From a checkpoint of a small image captioner: encoder patch size [8, 8], decoder norm layernorm.
Rows from block 5 of the image encoder, named by matrix and row number. Rows with one number belong to one neuron. Each number is 128 + 32 x the weight over the matrix's rms, rounded and kept within 0 to 255. All counts start at 0. Numbers have three digits each.
# fc1: MLP up (encoder.blocks.5.mlp.fc1.weight, 768x384), inputs 288-383
# fc2: MLP down (encoder.blocks.5.mlp.fc2.weight, 384x768, transposed), outputs 288-383
fc1.694:134176131115093122120089106072113119151164104133145134151157097157163142112123128136133149096150146127113133146162135151148123068097118123137074102103092101143106147149110121173144134122175167078098147133130079099122112118142103121129184160109110121118140147116098119125129115098150124123
fc2.694:127163131145111167165151134112132138140137163113210133138105109111128167137138090171179139111097144130147126116158163173121134116111114152141113118116105130087145130144123137160131166126121133137136154103111106113145125126135122111105145177101162094109121135122124138099159122112151108117
fc1.695:076148104110132139170135115131104200106131083177198114099106151086119124182133165069115112096104136182078128168111118104144070118141121070103072136137147127194112127119129116122140143060097136136117119154123125142121129128129146181138126155125145073103113062190102092110103145135118219181
fc2.695:127166120126117112127124116077140128114138089140153129112124147117145156130131093152185103099132127106095127150133130156142158125145114107133082131094141153176103110109141112148132124114131146112119105143160126151141123084137122127143149182111135127079122134151100116125090104113110129151
fc1.696:082119071091139075152161080114098224112141102143131117103095154061124066181112217090046113163109110112101119152085095171143100181159131115103197140130171073165063181109135097117122244075126126146029115065000130151098133133113153189178081168140079131175100117174114113078105194140092186173
fc2.696:136083104125183139164169143101128126079161166094139134111107122123154133131028107140150085094107058136159214091178083148050129071120157163144081218170136174095147113110192175079048101140185086126134083097133213144151137178000097114115166157137098099088132096125144157157109136208132107126
fc1.697:079117075095145080152167087118096226111143102141130120100085151056123066184114210087048109160110115116097123149082094160142090178157127113104186134134172075158065185107145099117122245081127127147027115062007135158099133125116146187177080165142087124174100116168116111077102204135086191174
fc2.697:130084106129182140168176138106127124073165172099133134117101118126157133132024115137149083096106052144153214094179094144060128077126154168149080222172136176090140108107189167076053093140183084133138089100136210142154143177000104122123167155141100097086134097125148156157108136205127111120
fc1.698:115091136139135087141173127085136159125096139110127137127099122065136091134139152158096126111143117076146116120113139224110151140128104151150172117112123106110137171132125136118099196142125093119110120072069129123100130147121108153159110165111103098116124176120136149127122159121133135114
fc2.698:094106110127153173162154128136155153099134231114098149102096113099111112163090135114142144152098127117192158095144144167071149158120133184158178154142139088028159146144147145090103151118120105098108119081077144124108126135079112128120101131143137091114108125131138161112155164175165096103
fc1.699:091113095102154059140163077107107196107133111132129116103080152076136076179104208104057099143108110112100146150100100188127105162160159122111184146124155070168074167091143104106123224090133133137042113056001140145127147129102142172196097156147085121166105130174101108099085185146093191168
fc2.699:149114118171140149160151154094170101104134176104185180146120096137158171105067081163181128098120075102163216087193118174054143082092131161176081213125105172080156108142168163094074107158170089101153111114148188107157081158004077103114183149080118114049150122106147155155120136190176093104
fc1.700:095157137127120060172172072056153182139145037205174131138149120064122133174165113139133126118123166137044093202114130177187136134122101028138155097126136114210068228142112076162177198060097155124082156120117098118060141093167119179188115174117148074104139112192066050084087154100142163190
fc2.700:164159124118123121100085127127167102113094119116158116103164156139135144100159074135199105127146156123119101129105164093136156116146118122126100102111158118152130113113135131140163092146079139133145113144162124159132127103170138080131115118120149163109106148129124135149122119111107104128
fc1.701:095111091111152056139168071108108200103133110137126115105082149077136088179106205102061098147106115108097145153105103186125103166163159116109190158120155071169074163097147108108120231085139142143036115048007139148123149134107136171186095155146068123165101128176108121103078183147100186165
fc2.701:153122125168139146150141160091167101107135180100183185148128093142164168094060082164190134099126075104170220085194122181056147084084130165177077221127102175075156107137169166098078109162177082100165107116161188109154082155000076100111194149074120123047152128104156163159125131195174091095
fc1.702:125141131120120133141140123136130130131152117140145121125116133111106129128123119112131133139118135157114129143142108132150110117124123113125100128136136181132133116125134117135132111124131137142139131129144124136129134117135132137123112122135140117121118095153117107126143152127126122122
fc2.702:127142147103121126137139130114130114110107111115155113130126127121118140125148136140149113085121136161127124129135163086122108101137123129127092126137132160137132106121126143152145106129123137140136140149161128128164151123147136135124127148145138131125120107131124132129119139125118125129
fc1.703:131127130129135140122127145143133131120125116149150118125128125113117131132137118131139124132145119136119124134117109133143117136123120104134111141138133160142132127127129118124133137113128119149136127146135137141128128126135127128123124122127128130123132123136127112127139137126129135136
fc2.703:140154136123130124138132126111135113114117113121136124118127141130141138127135124136141103098128129148125118128122166119129129113142122125124096114137141145141125111109123134131147118127116142131143127134140135138148137107141129122118124135129133136117121121130122136132125143123124118128
fc1.704:093102100100156058139171079101113199111128110136127108103082143078128082173110218104052105144109119114100138157094104182124096170171148109102191141125161068161075169095139109115117231088122140141042111060008140148119156131110140164190094154156083124181104126179118110106078178137091180161
fc2.704:151119117164146153155148160085166111112130179100186187151110090149168169094059081163182131089123072114167216082199109197052163083092122168173081214129102176079152106138169170089077106164178089089157114107158193100154086148005073104109190169082124109044154124105155158156130132189179090096
fc1.705:141177152150087131133102124090137120166168125132125157169153083145180157111121103166164158108137146124133125133175174132135154072085103125162082112098078109131113147163107123171150133133182174083123149156145092092127106109137085112118195159092139118101150145108108132117142101104164110115
fc2.705:136166155142096213176145148114142131144126194092206156153093081117128157141149118164165156098111132140177129087144187150105120122103103178159110124121100138044171117164118140134131164142122125128149171102115103090143132120137114096086138174105153094086142116114130155116197131106172079091
fc1.706:071104093088153073166177074107118231107126111131119123113093143057122077183131210091053111125103129122108126137121115181131109172160143119098191124149165073155076179097121118116128226095102127160055123056028143136108152124116135185186093157157091116164107109163134110090089192135095203161
fc2.706:143096093126182167139152141132123116076170185122134123097114134144133146108034096124142095126108041116157220098175062173077127098134171172137086218144135159077146111092195150073035128144190104136133072103147174143132118163013134115103156165139105105106123116108137156135144121184119099101
fc1.707:151097153134130130105130165096117120125088164084111127129150122127152102101128146169135125108164112088179109088102142184084144125112110178146148107117111111070168136142138167108079156178133086131157103128145127129128145160115107114115121150122107128134128180071166169156175109123139087066
fc2.707:105131134113127231167145152134134143114113232114122129125100121098104119160135153121141155130103150143196120070126174146097120153128117177134146110137125107000173128147114146124127161133090104125143143088083124124125142126132123100087104137131136107127121130107146153113222162131151071091
fc1.708:093114087106158062136166077107106197113137114133127116106077145078139082172106203105057101143105112114095143148109104183129105164163155121099183154125156071163074164098138107109118231086140139140038116052004144149123141128105145171192097156144077122163104130171096108091078189153096185167
fc2.708:151112125170146149147149157094166110107134178102179184150117094140160171104062074155185133098122075106160211083194115178059151084089135167177080213127102173082159106138166164086077114161172080099157106111155191110154084156000079101105187157077119115053148130103147158155121134188175090104
fc1.709:135137125133133132127126116136150135133120122137147122134136134112134126122123115134128122117136124127122134134121118130127133139120136124124128135135130137124133131116132128132124133125143125132132130133130129133110134124126123132134125126135133122125131127139127129128137139132116127120
fc2.709:131129136109124125151141118108131121122124137121128108134120124131148131139148130135119112111119137130128119117134143098116127112133100133109125129115121131123128121136145143126129103130128134128134141129129133134131134113132125111141140113115121129128123117131133130135125135122127122130
fc1.710:089118080097149091160170095115099203118153120134128114109058149072153070175107195090042109161091113140112133121117081160129108173132135130104156147122147063159075175117140112096124210086146122145058111056036142148117123130105148188177120150117096117161108102164124128073100181148093176162
fc2.710:125077085141181120166169145113132116058170174101141133074114149111138134129015093131146096115104034129151232096166091166041139081149148163153101225145149160103133112112202166075031100138207095112128063089135210156152117181000126123110156144132072115101124113118137161149097151218120106111
fc1.711:092110096110157053144172071109110194103131115140129117100080146075139077176104204099057097143101109110101141151108107182127107166161152119106187154125163074164078166093138110106124238085138134144036113054005143147125145132107143169195097154141080121167108125173100108095081191145095191160
fc2.711:154120123169143147157147156100168106104135182096181180151122091143165168106061082161185137099126075105160212083194122179053155085083126164173081219128097174081152106148171167082083105162176079092158114113155189106159085158002074097106190155080117120048155131107149161156121135187178088106
fc1.712:132141129127134135133138129143117130128161119150140124130131137097092140122130120119137133151135134162116128138121098125143123111127121106139095130148146182133135111125120119138131119113135126156134128138140131137135133127133140124121121133143156111132136111141123103128145161119119131127
fc2.712:128147134119130129148143133112133122127117119115158126134127136118129143137140127136148105084128142165127121126141163095127112095144106131122098114134137161139141107136125150147139100143124141131158144152159131130151147105142125130122132142130135127116118110130138133141116145120130131132
fc1.713:164091161133124152102105170091127109133092183059103132135161114142153106082120126175144126108176114083190104073111146181079148114108102201158149102114095127051176125150136169120083147189134080122168098150158117120137136164110104098093122143116115138131135192057176188163191098124138073046
fc2.713:113126141112130250175150163136129134118113238098126131126107125098107122155135150128142149132096145149205119059122180147096118142127119187137143111137124110000184118151118152120131156147088097120149140087092120121131139127133117090078107138136129099126124130101150165123231160137153056079
fc1.714:092126084103150060138165072108101193104138100143130117097085150077131082172107206095056099145103104100098146144103100187137094164158151114107192149120162077171069174105151098098114226088141134142040106052013133148117143137103141174194092158138066124166103132171106121094078183145104181169
fc2.714:152115130165143141152147157095167104103136179107180181154119091139160167102062084164179136094121085102162215086192114184061150083092130162170080218128100174075156114138172160085073106158175084093161113117154193113157087154003068101108185160083119118048153131107150149154124137191176091099
fc1.715:152098148138121131107121166094119115135100171079098135128146112136145098096119135170135126106161108089188107090107140186080144116114106189150149105112103117059171134147136167122085155178136091115153105133150116120133135158109106115103124143113108135127125186064162176156176107126142083061
fc2.715:109132138117131243174146163134129140115117233106125136123100125098105118157130149128135151135096147151202122064125176147101114152121124189133144107134132105002183126150116150127133160140092103122149147092087120123129144128129118094086107136136139102130125128104147156110220164130144065091
fc1.716:097113097104152061141163068105105198107129114135129117103080151071139088178102204102065106142103111112104142153102110188125101163157159114103187158125163070172067161096139110100121234085138141140033107049009142151129150136107142164194096160145076120167098119177102114096077190146096187162
fc2.716:154115123167146144149147152100169109111133180107185184146123091146159165102064084164188131100125079105164217085191115179059149083093120162173083217127105180088156111133172167092077105161168084101161107114156189110159083156004077104118187151079121117050150130104153160154130134199169087097
fc1.717:102167126131109108123121072107134149155129061177194162156119107112152144150145157108119152098124148159065111188143118123177100116111100059120086117102117135214081133140111077152155125066122160105089156153106107100091114077147101167175142153110136115124153114199074062105100130106142187172
fc2.717:136128125095134104110113125108136111106105099121119102110140151144143110119164157131141115090132141144119112137105130103142104120145121127109094097128146145160122102121126139148144099130112138135133126138151116147139140112170141113135126124133122150134107123131122124158109116102100126136
fc1.718:094118090104153056143163074106111199107134107130121120099084147071142078174106209103055104140105111109102149151106112183130099171166160123111196158121153070167068169094148109109123228084136141143034111052002141151118139138103142169192097157145075127161100124179107114092076191149096186165
fc2.718:150114127173146149152147152095167105105130181105186175149125096144161171097061084162180131099127078103167220085192117181058145087085132166171079220124102173076159115137168166090077112165177079094158109111159193110155084155000077099120188151080117117053153124104151160154129131194178087099
fc1.719:095113093102154065138167074107112197110129109137132124103080145079143080172103206101062098140102111115094143158098100180127098170162154117104181150123160068164079168092140108108122232086136138135043115058008144143123148131107139167194104150141085126167110123178102116091083189153094187166
fc2.719:144115124166145144158152151100166109102135173102180178143115098141158171106066081159182137098122077108160216094196117179058143087095136158170084216123106169088152113141166164088081109155176084097151109106150191112156087150001081108108181155081116115052147125108142155151115137189175092103
fc1.720:149090151125132119109138158093120122122094164082108128123144123124143095106118145168130118104155113085181104086111142183087144133113112181150154102120114120076167136137137162118087152180131084131154104119141133124128143150114113123117117145125104124127128182070160166150167107122142095068
fc2.720:109132132114130231166148157130134142118112228111127131126099125094108120160136152123133156136102152140188122075125170146099115156127116180138146114132126100003173133151116148121130156135091109120140141089087124127124145126127120103092104135132137103128119130110143149111218157136146076093
fc1.721:133119130125127130118125141134144128131123122134138132136131134118130131126128135128137128125142129148123117122114120127131119127131116112119117141125130147133130126121126119134132139113131123141136133138131139126135125123126117131129127123127132132124133120135134123117133141131115140136
fc2.721:138143135115132136134136124105130124108122117112131113118125139123145129130125142141134113095129123154131126124117170100116132107137116134119100124124138143137121108126132141145141104126112142133133122131129122142147143116143123113122126150136139132128125116138113132141120135127113117132
fc1.722:096113084104157063139163076105104195104136103132125116098079154074137084175108199101054098149101102112095148156108112187128098169160160118108195152119153076174069167102147111101119228085136140145033106054008142153128140135103145170198093160138069128169099123173102121100082188144102186164
fc2.722:156110127162142140158148155096168105106138178104179182152122098139166168101064087159180129097122083104161213088192115180059146088093129164171079219128101170076161116142168163091075109159174085094163110113159190111158091156003076101116183151082119122049147131108152156154126131194169087103
fc1.723:095109087105154060146171074108104202113135112130126116099076156072134080174103208105062095150101109104097146145107103182129109168161165120106190151127155075165074166094143104100122235081136136136038107051003139146127138134102143172199100155144071129166101124177106119092081190148101184171
fc2.723:150113124168144145153146160094172105101129182105182183152123091147166170099061082167187133096130077102159217087194116177060153089084131168170076222126103168081161113141173173085075113166172080091165113117152192106155087151000075102119185149079116123044148130106150154151130135193169087097
fc1.724:092112088105155057140170079101104199115127109135134122108075152073136078170106203100064098144107113116097146147106103187124100170169156114107185152126154074171080163095138109104124232085133136140043109055007142149125143133106141173192099156145084123169107128175097116090081181150096191163
fc2.724:147122122170138148157152151106164109100143178105178179148120094138156169105064085157178133107120079103165210091195126173061146084088134163173081218124105170082153110138164166095080113159170087104156108109155190115151088155006081104117184150086120112050148124115142158154118141186180095107
fc1.725:133137127120126136119131132146140134120127122138151125125120125112108132130132116125135128137138135141122125124129102128139125136118119110134110138139138172134142114128131111127134113127138127146130135142131132137129128126131136134126125121123135122119128115142125104134139141129132127138
fc2.725:133147139117132124139131122111133110113121110117132125121132141123141140131137131135144108097132137154130124129127157110127128116139117123124101121134136152147126112111131138132146108124121140130140132144151139138146136107139124123121127136128136130117117119135123131142122136128118122136
fc1.726:069125122102146103180156091100080211128142120153134124115098148060125128189138190102106121112089146179100117155114124118132094146137115107112126115138153103162109156107111120139141166093122144141114116129087143128110144114120145188160141162141158057130126091174104083103091138131105208151
fc2.726:126154115133128125124135123137110125126150124144139123140110120125141146134116089124158132140127131120123119142158111158141155132117122120133106122111121144136129120142137109135121139118134145113127135133133102129116102115139127126127143157121141105089133144132114111119125091111145133133
fc1.727:132133120124129137123131141139133136123136114137148116126117127115112128136138122123132124142132132141111125135132103132147111138118124103129111131131142162130135120132134118124136120126126127141135126139130129138132129128131137135126128124120138116124130108147126109123138137125130125130
fc2.727:130138139117134129129133138109136122116113110116137123127121142121142144134137125145147107095128135146130117129132150105126133105135121128125093115133130153147132111113123140142144110132119139137146134142147139138151140112140121121121131140131137134116119115128128130143121134127122130132
fc1.728:088116083108155060139169075107104197113131113137125120100084148071142084180101202103062099147101109115097145153101108184130106168157159120101193154126157066163070166093138110100127225080140139138040110057004147145126144135102146168197098161140080129168105123178109114098083189153097182167
fc2.728:150119121161142145151146155091169104106131183108180181147122095142160165096061093161181135098123077099158216084193117174058145088084133165170083222126100166079156114136167162089079114163176082097164113111155187110159084152000073104119188148084115117049152132108147160151131131196173091101
fc1.729:142153170140093102074119142086122101165120116136141140165143104145177137099167131163120137097175153093134078137122169165146123149099095120131148065083089053133139163158094117181143192144172129089139158131120085103124132118166091121134170147120116141158164153110127121116133091074148120112
fc2.729:086137117133125167203186134120141147112197170120172142103039112099122129177126108101152125139065142123155166118201150161107145117127141158139110140142132135076143131135121137106136161122143133107125120071097113115135121129129110126109146196122130061087116095131124140104129166153159131117
fc1.730:132102138140134110139156134087132129126125146082118129122127120108138093119115132166128120104136106086159128107140140208090145105117123171158146125119109131102139141146144143116096156143142109121130097101120122138119142155104108131117111159116103092117113172096137166144143132137132102101
fc2.730:091123127114134209162158139140132143116119226113121133121100118080118112174122159133126149138097144141178127070128161159095113158121114176133178130133135090015169137155124140120117149128103104125122144084077131117100141124119138123114097142132133107135120122122121150112179167139153087103
fc1.731:090106088109154058141165069112107199107134114130127113098078152072139082176100207106058099144102107113102149149103112183128105171166159116108192158125153066169067162096142105099122230087141132142034104049004145146123140135104142170199098156149078130166103122175105119092078189152099190163
fc2.731:151115119169140149155144156095171103107135179105184182144119094139161165101062086161187130095123080104160215088187113177054147083089128168176079220121102172076161115140173167093070110162176079094164105111153195112152087150000073098116184150080120117054147132109153158156131132192174088101
fc1.732:127129133123138146136137134137133133130145122129139138129106138116117139131127136117133134133116131161122131136135109141134121120133128114122103140141136167123145108115120130138141110118132125145147134133140135126137126114126132119129126121137132119133126096149126103141135139127125136128
fc2.732:129145143119127128126134135108126116125112115118129113123134142126132136126142110142152126092132127133129127129119128127131125111134116122123105128122128157149141118125133138145136127136124127134140130148140131135152138123141130128118119148125140133123123124124132134127115108127112130123
fc1.733:133106150145127093116156135099139132119112135114130129128106126103138096117141130161109118117157120088141117120117153184100148160121095144145174126120113081115131172132135138124100197146151099114122111113108125129106132149118116135141137159124112112118136153108135142114121130121134125110
fc2.733:077113115129139176168164124143145160116155194134083146115081109113113124169107157099109152157081119124165149107154157143091141167127137161149170149133134074051146159151127129100109154124127112097112135060067125102096127130098109117126114133139127097123119115125134148115149174159164116110
fc1.734:096121088084148072144157084109099199106135105149133116101085145075126069176118224093046099155110110106097118148102100180137090180154135109106191144113174071171075178113138097101117224090126123160037108068000126153098140124123156180193081154134066128170091129164118113094091186135094184163
fc2.734:143114106163171146153171154106146118094163177097177169132106103126169141117028083159181112101109071124166229091188109167057149076102152168176077216138118184086148108124165175083075103153183080100149097100142204123158110172000073105111184173111119097063158107110144162150104138201162089115
fc1.735:089112088108156057141169078107102197109132114131124117102078145074138075180101207102055101144107112107101138148103107189128108168168159117102189156120164073163075164097137103102125233085137139138036112057008148144124145131105144172196101157149078125164111129172106113101077184149095181165
fc2.735:152115127169139147145149157093171102105132183096181182146122095148166166096062084159187130096124077108167212087198119180058150082084133167179077218128100177071161110136168170088075111162170086099158112114161187107158081153006071099107191155076120120050152128104154163158126132189178088100
fc1.736:080119076092150079172182094107100210111157116132130117099054143071138066182098206094038105158086110125101127123125086176128118183136133124111173144126144058162073199118143110094117229089147122150041102038012131150114123134106152187182123159120077113166102103159128120068093185149093175168
fc2.736:134074077136192131159168147113127117060174180093152137075113154120141124125006088126155085118103035129161231084162085164033134078148159167144094227151152170094139111096205166068020105144212085118135057091136222168156108181000124113109161149135073115110129112108142158155098142222117102105
fc1.737:101143137143113120145126074089133140156128066167187156158123105115155149150143171112120165086135141168063116190147119138153095100117099074120085125105107150201087123139105092158147122061123165092085144143125116093102120091140100163163140154126144112131152104196090067135095140112145191176
fc2.737:141141120102133104097108133110130118123115097126115120118152143150143112114153153124131114088131137136117108144109115106148109128142117122112097095127146134161129111111133131152135109136115136139148134130150125137135134108169144124131126122131117154141113133127134121151115111107108135127
fc1.738:090115080089143085154158092116095224117138105140135117105089146058137067186111223094060112144107122127094121145080107165139082177166128109102163133123163067164084159102144097118123223085115125149053118072014133144093140116109149192207085165147098110164099117172113102090098195135088205162
fc2.738:131104106140163139166179147107143125086165166100151141116090109118153132135046101152168108096100071140149221103181095152064129079113148162159074212152132186106140111120172173088079106148174093118144096096139196132170131169008091119119180157130110085066137086125140161149098138197141114124
fc1.739:083109070086157076163171089112094212119155114133129112101053143073139060192098200093044105166087100123110140124121090168129113184138143128108181150117145051167069191114143107095110231085155128150040107035011133144108118129098146186179117148119077115169107104167120131067096180147087177170
fc2.739:126076084139185131164169148113128119058176178096146133071107149125141124122004094133149092115102027120150236084165089165033136078145161162147092240148147163096139112103212168063024103141218083125135053087130220159159119189000118120113157146129060116101122110107141158149098145221118102111
fc1.740:098117094106153058137172073106111192104132114136131119105078155074141083174107199102059107139101107112096144152110111182123101162158161117100185148128158079169075161096140109107121228080142143145039115051006137146128144130108141168197098155146073123163097128175103112097075190144101189164
fc2.740:147120124166145145152146155097165104100138178109184183150122092143158167104065085158188130101121076104155214082185120179062146089090132165170080219127101170076157113141169164097084109163173079098162112111158191108158090153002078102118189149085125117051151129108145157148128137189179091105
fc1.741:148092154132126128105130159092118121123093168078113123120140121123148104104125140168125123103160115089180107091110145184094145133114110181147154109121114110070168137143138164118086158176139081130151105128138127129125144155116113121115121143126107131130129177076166175154171106115134089070
fc2.741:105129136117127234168150151134132145115117229117120131130097119098107115158133149118139157136096152145190117072122176148099115151132121179132146111135127107000171127148118143118132160131089103122144142089080124121119148125135119102089109141134132103127121132112142150111223157131153077093
fc1.742:150091150131121126105134163099124124129104168079111129130145118125150101094119133168137123107161116086181107092109143186085143123113113191144151113114107122071169138146142164120086152171133095122150100130146118127136142152108104123113121149120106126122125178072160164160170106128137095067
fc2.742:103128134113126222174144156134135146120118232112119129127097122092106121161132153125140153132099150146195118068125175148100115154123124183130148108134132100013169133152117146123128162137092116120144142091084120126122146125132124100092104142135139106131122133112141151109213158134146074093
fc1.743:092112093107152062140165076107108197105127109136132123101082147079142084178111204103063105138107112112098138151101101178133098169165157118105184147123161069175081168098145101106125230092135139137041114057006139144118145134111139174198100156145075123161107132181101109098080185153100183162
fc2.743:146116121164147142157157147100161104108136177108178174148120098139157168103067080161182133096118080104156212092193116185061149083091134163173087212120105169081146115138170164083077116155170087099151104109149192113155090155000073103113181153080120113051145124115147152150120133192179093105
fc1.744:100163131127114086138124045073141147144131040169175143144135116109149129154160123129131129104129165118061112203142115151186130106120104061136137103110129130199068169128107073156164139076124156101087149131101103121081128090167119158190119167104132104126138144191070059102115130091131160177
fc2.744:141120116108134111129129136106145121107111118124158102111125155132121131124138094144173115120124139135130121123121141108120143114142108123124100110130148129159120120126138141121133100133112128144131108135149123150142131110160129111130126126120137141112109124137131137146108108121103127131
fc1.745:107158134126111108122112081096127126150137062166190150156129115117146141153148140119141154092125156160079116188152116131166097104113105062118077108129123150192098121135103099163162132077122160116104158150119111103106119085150108154158148150125135118117143106185089070114099121098138170176
fc2.745:145122113115140105104119121112145116115101104116120112107136152141133116113148122137162119096126132137126123130097130103121120114143115132115105121131150127168132109100135143141146104138114137139133118124142129153151131116152145111133125118126135153138115132126127141152111109136100131129
fc1.746:141111137147132112085112131124124104128117141108103131132124118160150119100139150156109113136158122095149131119101146130122139172123123138130166122124109074111147163116126134132106167149165110122132130130104137127122127132123115131135156126132111162131149166107139128119109110124122134099
fc2.746:104133106129143170135132117143127150127143172138084133138107127113133103148108140107096155138096124121135131107140142167121142151127137136126165139114135082089134152165128117113118138114132134108110136073079108115079132129114123120135111124144117120131120136142115129125136126128143110119
fc1.747:111100135140134085142168131090126147126110130109131137130104121080139094136135149162105125100143115082141116115124135224115151125124099156147159119105118114107136168138129132126098178144129106110119111082090123127110130137116109149157107164112102101110124176109133139135130142122135122101
fc2.747:076111117109143175154140135124145146111124215119118127115097120086115106182105142122126150140100133126183138082133154163088122162122118172145169138135138075037154148143147133105102160117116100110109133085055145124104137128094115141120107162134131110130113138119138148113164152152145100116
fc1.748:138133111122131142143129114123138150129112124136142135118106133117156102118114131117101126133132122134109105119093126135132142172116120123124139124108123055135110169137142104114123173109107126128103128106092124138092121124122129138138112127120125131127133139132123127083145161128118123133
fc2.748:134096117151160125138147127128154116094135143119102144106136121121131137120080112128139107154116091126133154111134128160104159125132151139154164163139136107124133136111154121104104103137138128101133100107142162135097121156063108120128124107139129127108128117135114144144111150175140110137
fc1.749:164089163140125148102112173091132109134090173061100139141154118137154092083118134176145129096168106077189107077112144180083152113106103202154147101113101117055173129153136174119078144181128080117164101143160121116144137155113101104101125141117114137130128195058172178161187099119140078052
fc2.749:114129136118124244171148161132130141116114239103123132123103124098107124159137148126138150134095150153196120068119175146095111143125123185137140110134130107000181121152115156122133155142088100120151140090091118123131140126133122093081108136135128099129119128103148161113228162135153066090
fc1.750:065126087091140062173202075107101224116153096128150114109072120072106076195119182086051125129081129127099141165145104178130108171153136109108178139142142078194078169115132124118130208082136149132058111040058127137118144132109137206164107166139093098142101094168118113072082190130116207180
fc2.750:142092097142168134142146144124107125095156159123146133093119145140128165102055091122151101136118054105139212111153080170071117101135149147122100207137139156109145134101195143094018133141196085139144083113139187147145119170000140127117158148098088121121135128108136145121119120180119113106
fc1.751:076138109116148122142119111115088201112142096173170110122107152101117128179136200081105102101108129189088109166103094100148065161143120079096104129136151109173099167111138109134131167070112123128099123150107135151113144114128137194158149162130154111118125089190097083067097146126099213165
fc2.751:120130111142143105141143125099160116117127105122138143109111137107126149142141098127182123097109122135118140137150120147136165088129115125146085135121143171168121098112132139138151103111140143106133123135155132146155118101133122139124133153130126115086113105133128125152092135125134136151
fc1.752:130128120133136147138124132136136130133141123128141134122117141115121131134133122131141138143124130150117126132130116129137114130126123106130110127133141161129137115124128136124128114122125133149140128134135132128142124127126131122125120117134144118131139110148124110134134140128126135133
fc2.752:120135138116138118130138133110132119118109113114133119121120138120137136137146133144140112096131135155133117128131144106122115114137117128117102122135131149145137117118127152154133115133124137133146138134147139128146139116138130125130125142133138129133122115128137140137119133126112129133
fc1.753:099115096108156063142166078106109198111132108126130117102079150077137080171103204103061096144105115116097142154108103186130099160164161114101185149126161071163073165093144111107128226091138139146048108059007143146127139128106138172192098158149084124164107122175096110093079186146092195164
fc2.753:147122119163145147160151152103162112104143178108180176145120102133156171111070091158185132103117082104156209091195119178060144093090141162169078213128107176085155117136167167091084117153172089100155114106153190114155088151003073108121188150083119113053142121110140154149119142191171097108
fc1.754:134113143133125094126167139088116141126126142112122129132111116102142097128127138161115126099148113076150112114127145195103148134123110156143161108117108083111130173141135141127097196134149109117125112112115122131108139147110105141138125167116100106122127172105127145117133124122143114106
fc2.754:081115113110143159155145122118141150118126212134110130129095120083121105180112145121102156129099131134162144085144159159095127155123115153146168145125130076045134155149133126116103160102124108102103144065031133117101141117098117150136115148137117112131114134132126135113163155146153109128
fc1.755:140092147128126118118141151095120129126107154088111130128134122126143101109117133164125127106156110084176111096118144193092140122117112179150154103120109114077159146146135158118084159164134098122148108124137122125122142149114116130116116154122101126125121179085151158147165112122134098081
fc2.755:107131136112131225166149142130129144116117227113122128126100124090105114159132152125134157132094147146194122070125172153106114157124115179135155116138130092010165130150120139125132161131091113118134154084079120124115145121131118109095102137133136104130123130113132153113203166136150073105
fc1.756:124112106108149134145128101112120165116127137113139126100092158087182094136100192103092128144110108127114122121103110180117130153138140144113150152112143061130107155114134125094123193112119120129079109085036142154112114137109136139160109144123098122144128142134123124104127165145095152141
fc2.756:126085093148175126150153135116138126065143164110139144092115133111129138129040096128143114141103068116145186104150118175068156111138142150161150195130143117105138128130183139082079121144169103106134074104124194142116101169019111122123139133127105124102125119117129155136103156216137114115
fc1.757:127137129123122134122136130142142126130143114130150127133121132113116127132125121115134130138126130144125131136138106139143115134128129116125126134136131171145129115123137119129131118116135131129134132136141131130134131122132131136125122119118137115119121104140116119120137139116130128132
fc2.757:131127149112131118126137126107132121112108109114140112122125135122128135127146117147151111091131136146128113128109145112123123110133106132118101115131131155157131111123127145147138115135121134144137122148140136142156140126151129120131120132133140134127121124132126135137116125123114121131
fc1.758:092107093106151058145163076107109205113131107132134124100081151076138079177109209102061095143104111115101139153103105187130102169168159123104182151120161071164077164093146111101127230084130134143043110059007144143125142131106145173194095156143081126161105122168099117090081186151100188163
fc2.758:143119123169146146160150152105167105099140177102178175147119101135153172107063086157182133102122081108162214086191113175059142085093131161172085213128103174086151111146169164096080110158173084098153108106152193113157089155005080104114186146079115117048149126116143152148118136189178090112
fc1.759:161093157129128136102125164095127114126090173074103130131148113137151104093121135168140128110169112081183109086112146186081150118111102192147149109114104115062168137149136171120083150178135086121159102134148126125133139156115106106108118145119110129130129186063171178154183103127145088059
fc2.759:110133135116125243172152162132134137119118235108126131126101124101106120157134148125141153135099149146194122069119175149098112154122124180132144109136127110000176121146114151117131157144090108126146147089091118120129143127131120096081108138130134102127124126102147158114225160135146069084
fc1.760:092118072093142078150157089115097213122140102147142121108089151067125075182116223093058113154102122123090122150090099164145086166162128111108179127133169072168072169100143105120126228078121130154037123068021127150101135118111149181182071165138087125166099115177121104090099197131084189167
fc2.760:133104113139172148170166147098135127085162163097149142128107112117157148130039107144171094086107073141149211098181099148065135081113161160154072210159127181098147106111176172087067095138173087124144094104139205132157140167008086111121174167133120097066150100125142154149105140197140109123
fc1.761:092112092111156061138166071104103203110130108127131124097078154077142088173106203102061103144103107112098147148102105188130103160164158114101189153130159073165069164091142113102124233088133133139035113048008138149125141132100137169192101154142074127162100124172097119091078192151101187164
fc2.761:152121124172144148155148158101168101103131180108186177147124093145160172106064083158188139107125079104160212086195117177052146086087129167177079222130102173082157108136171168095082112159175078100162111111156191113158087154005074102113188149080118118050151128101149159153121131191179092107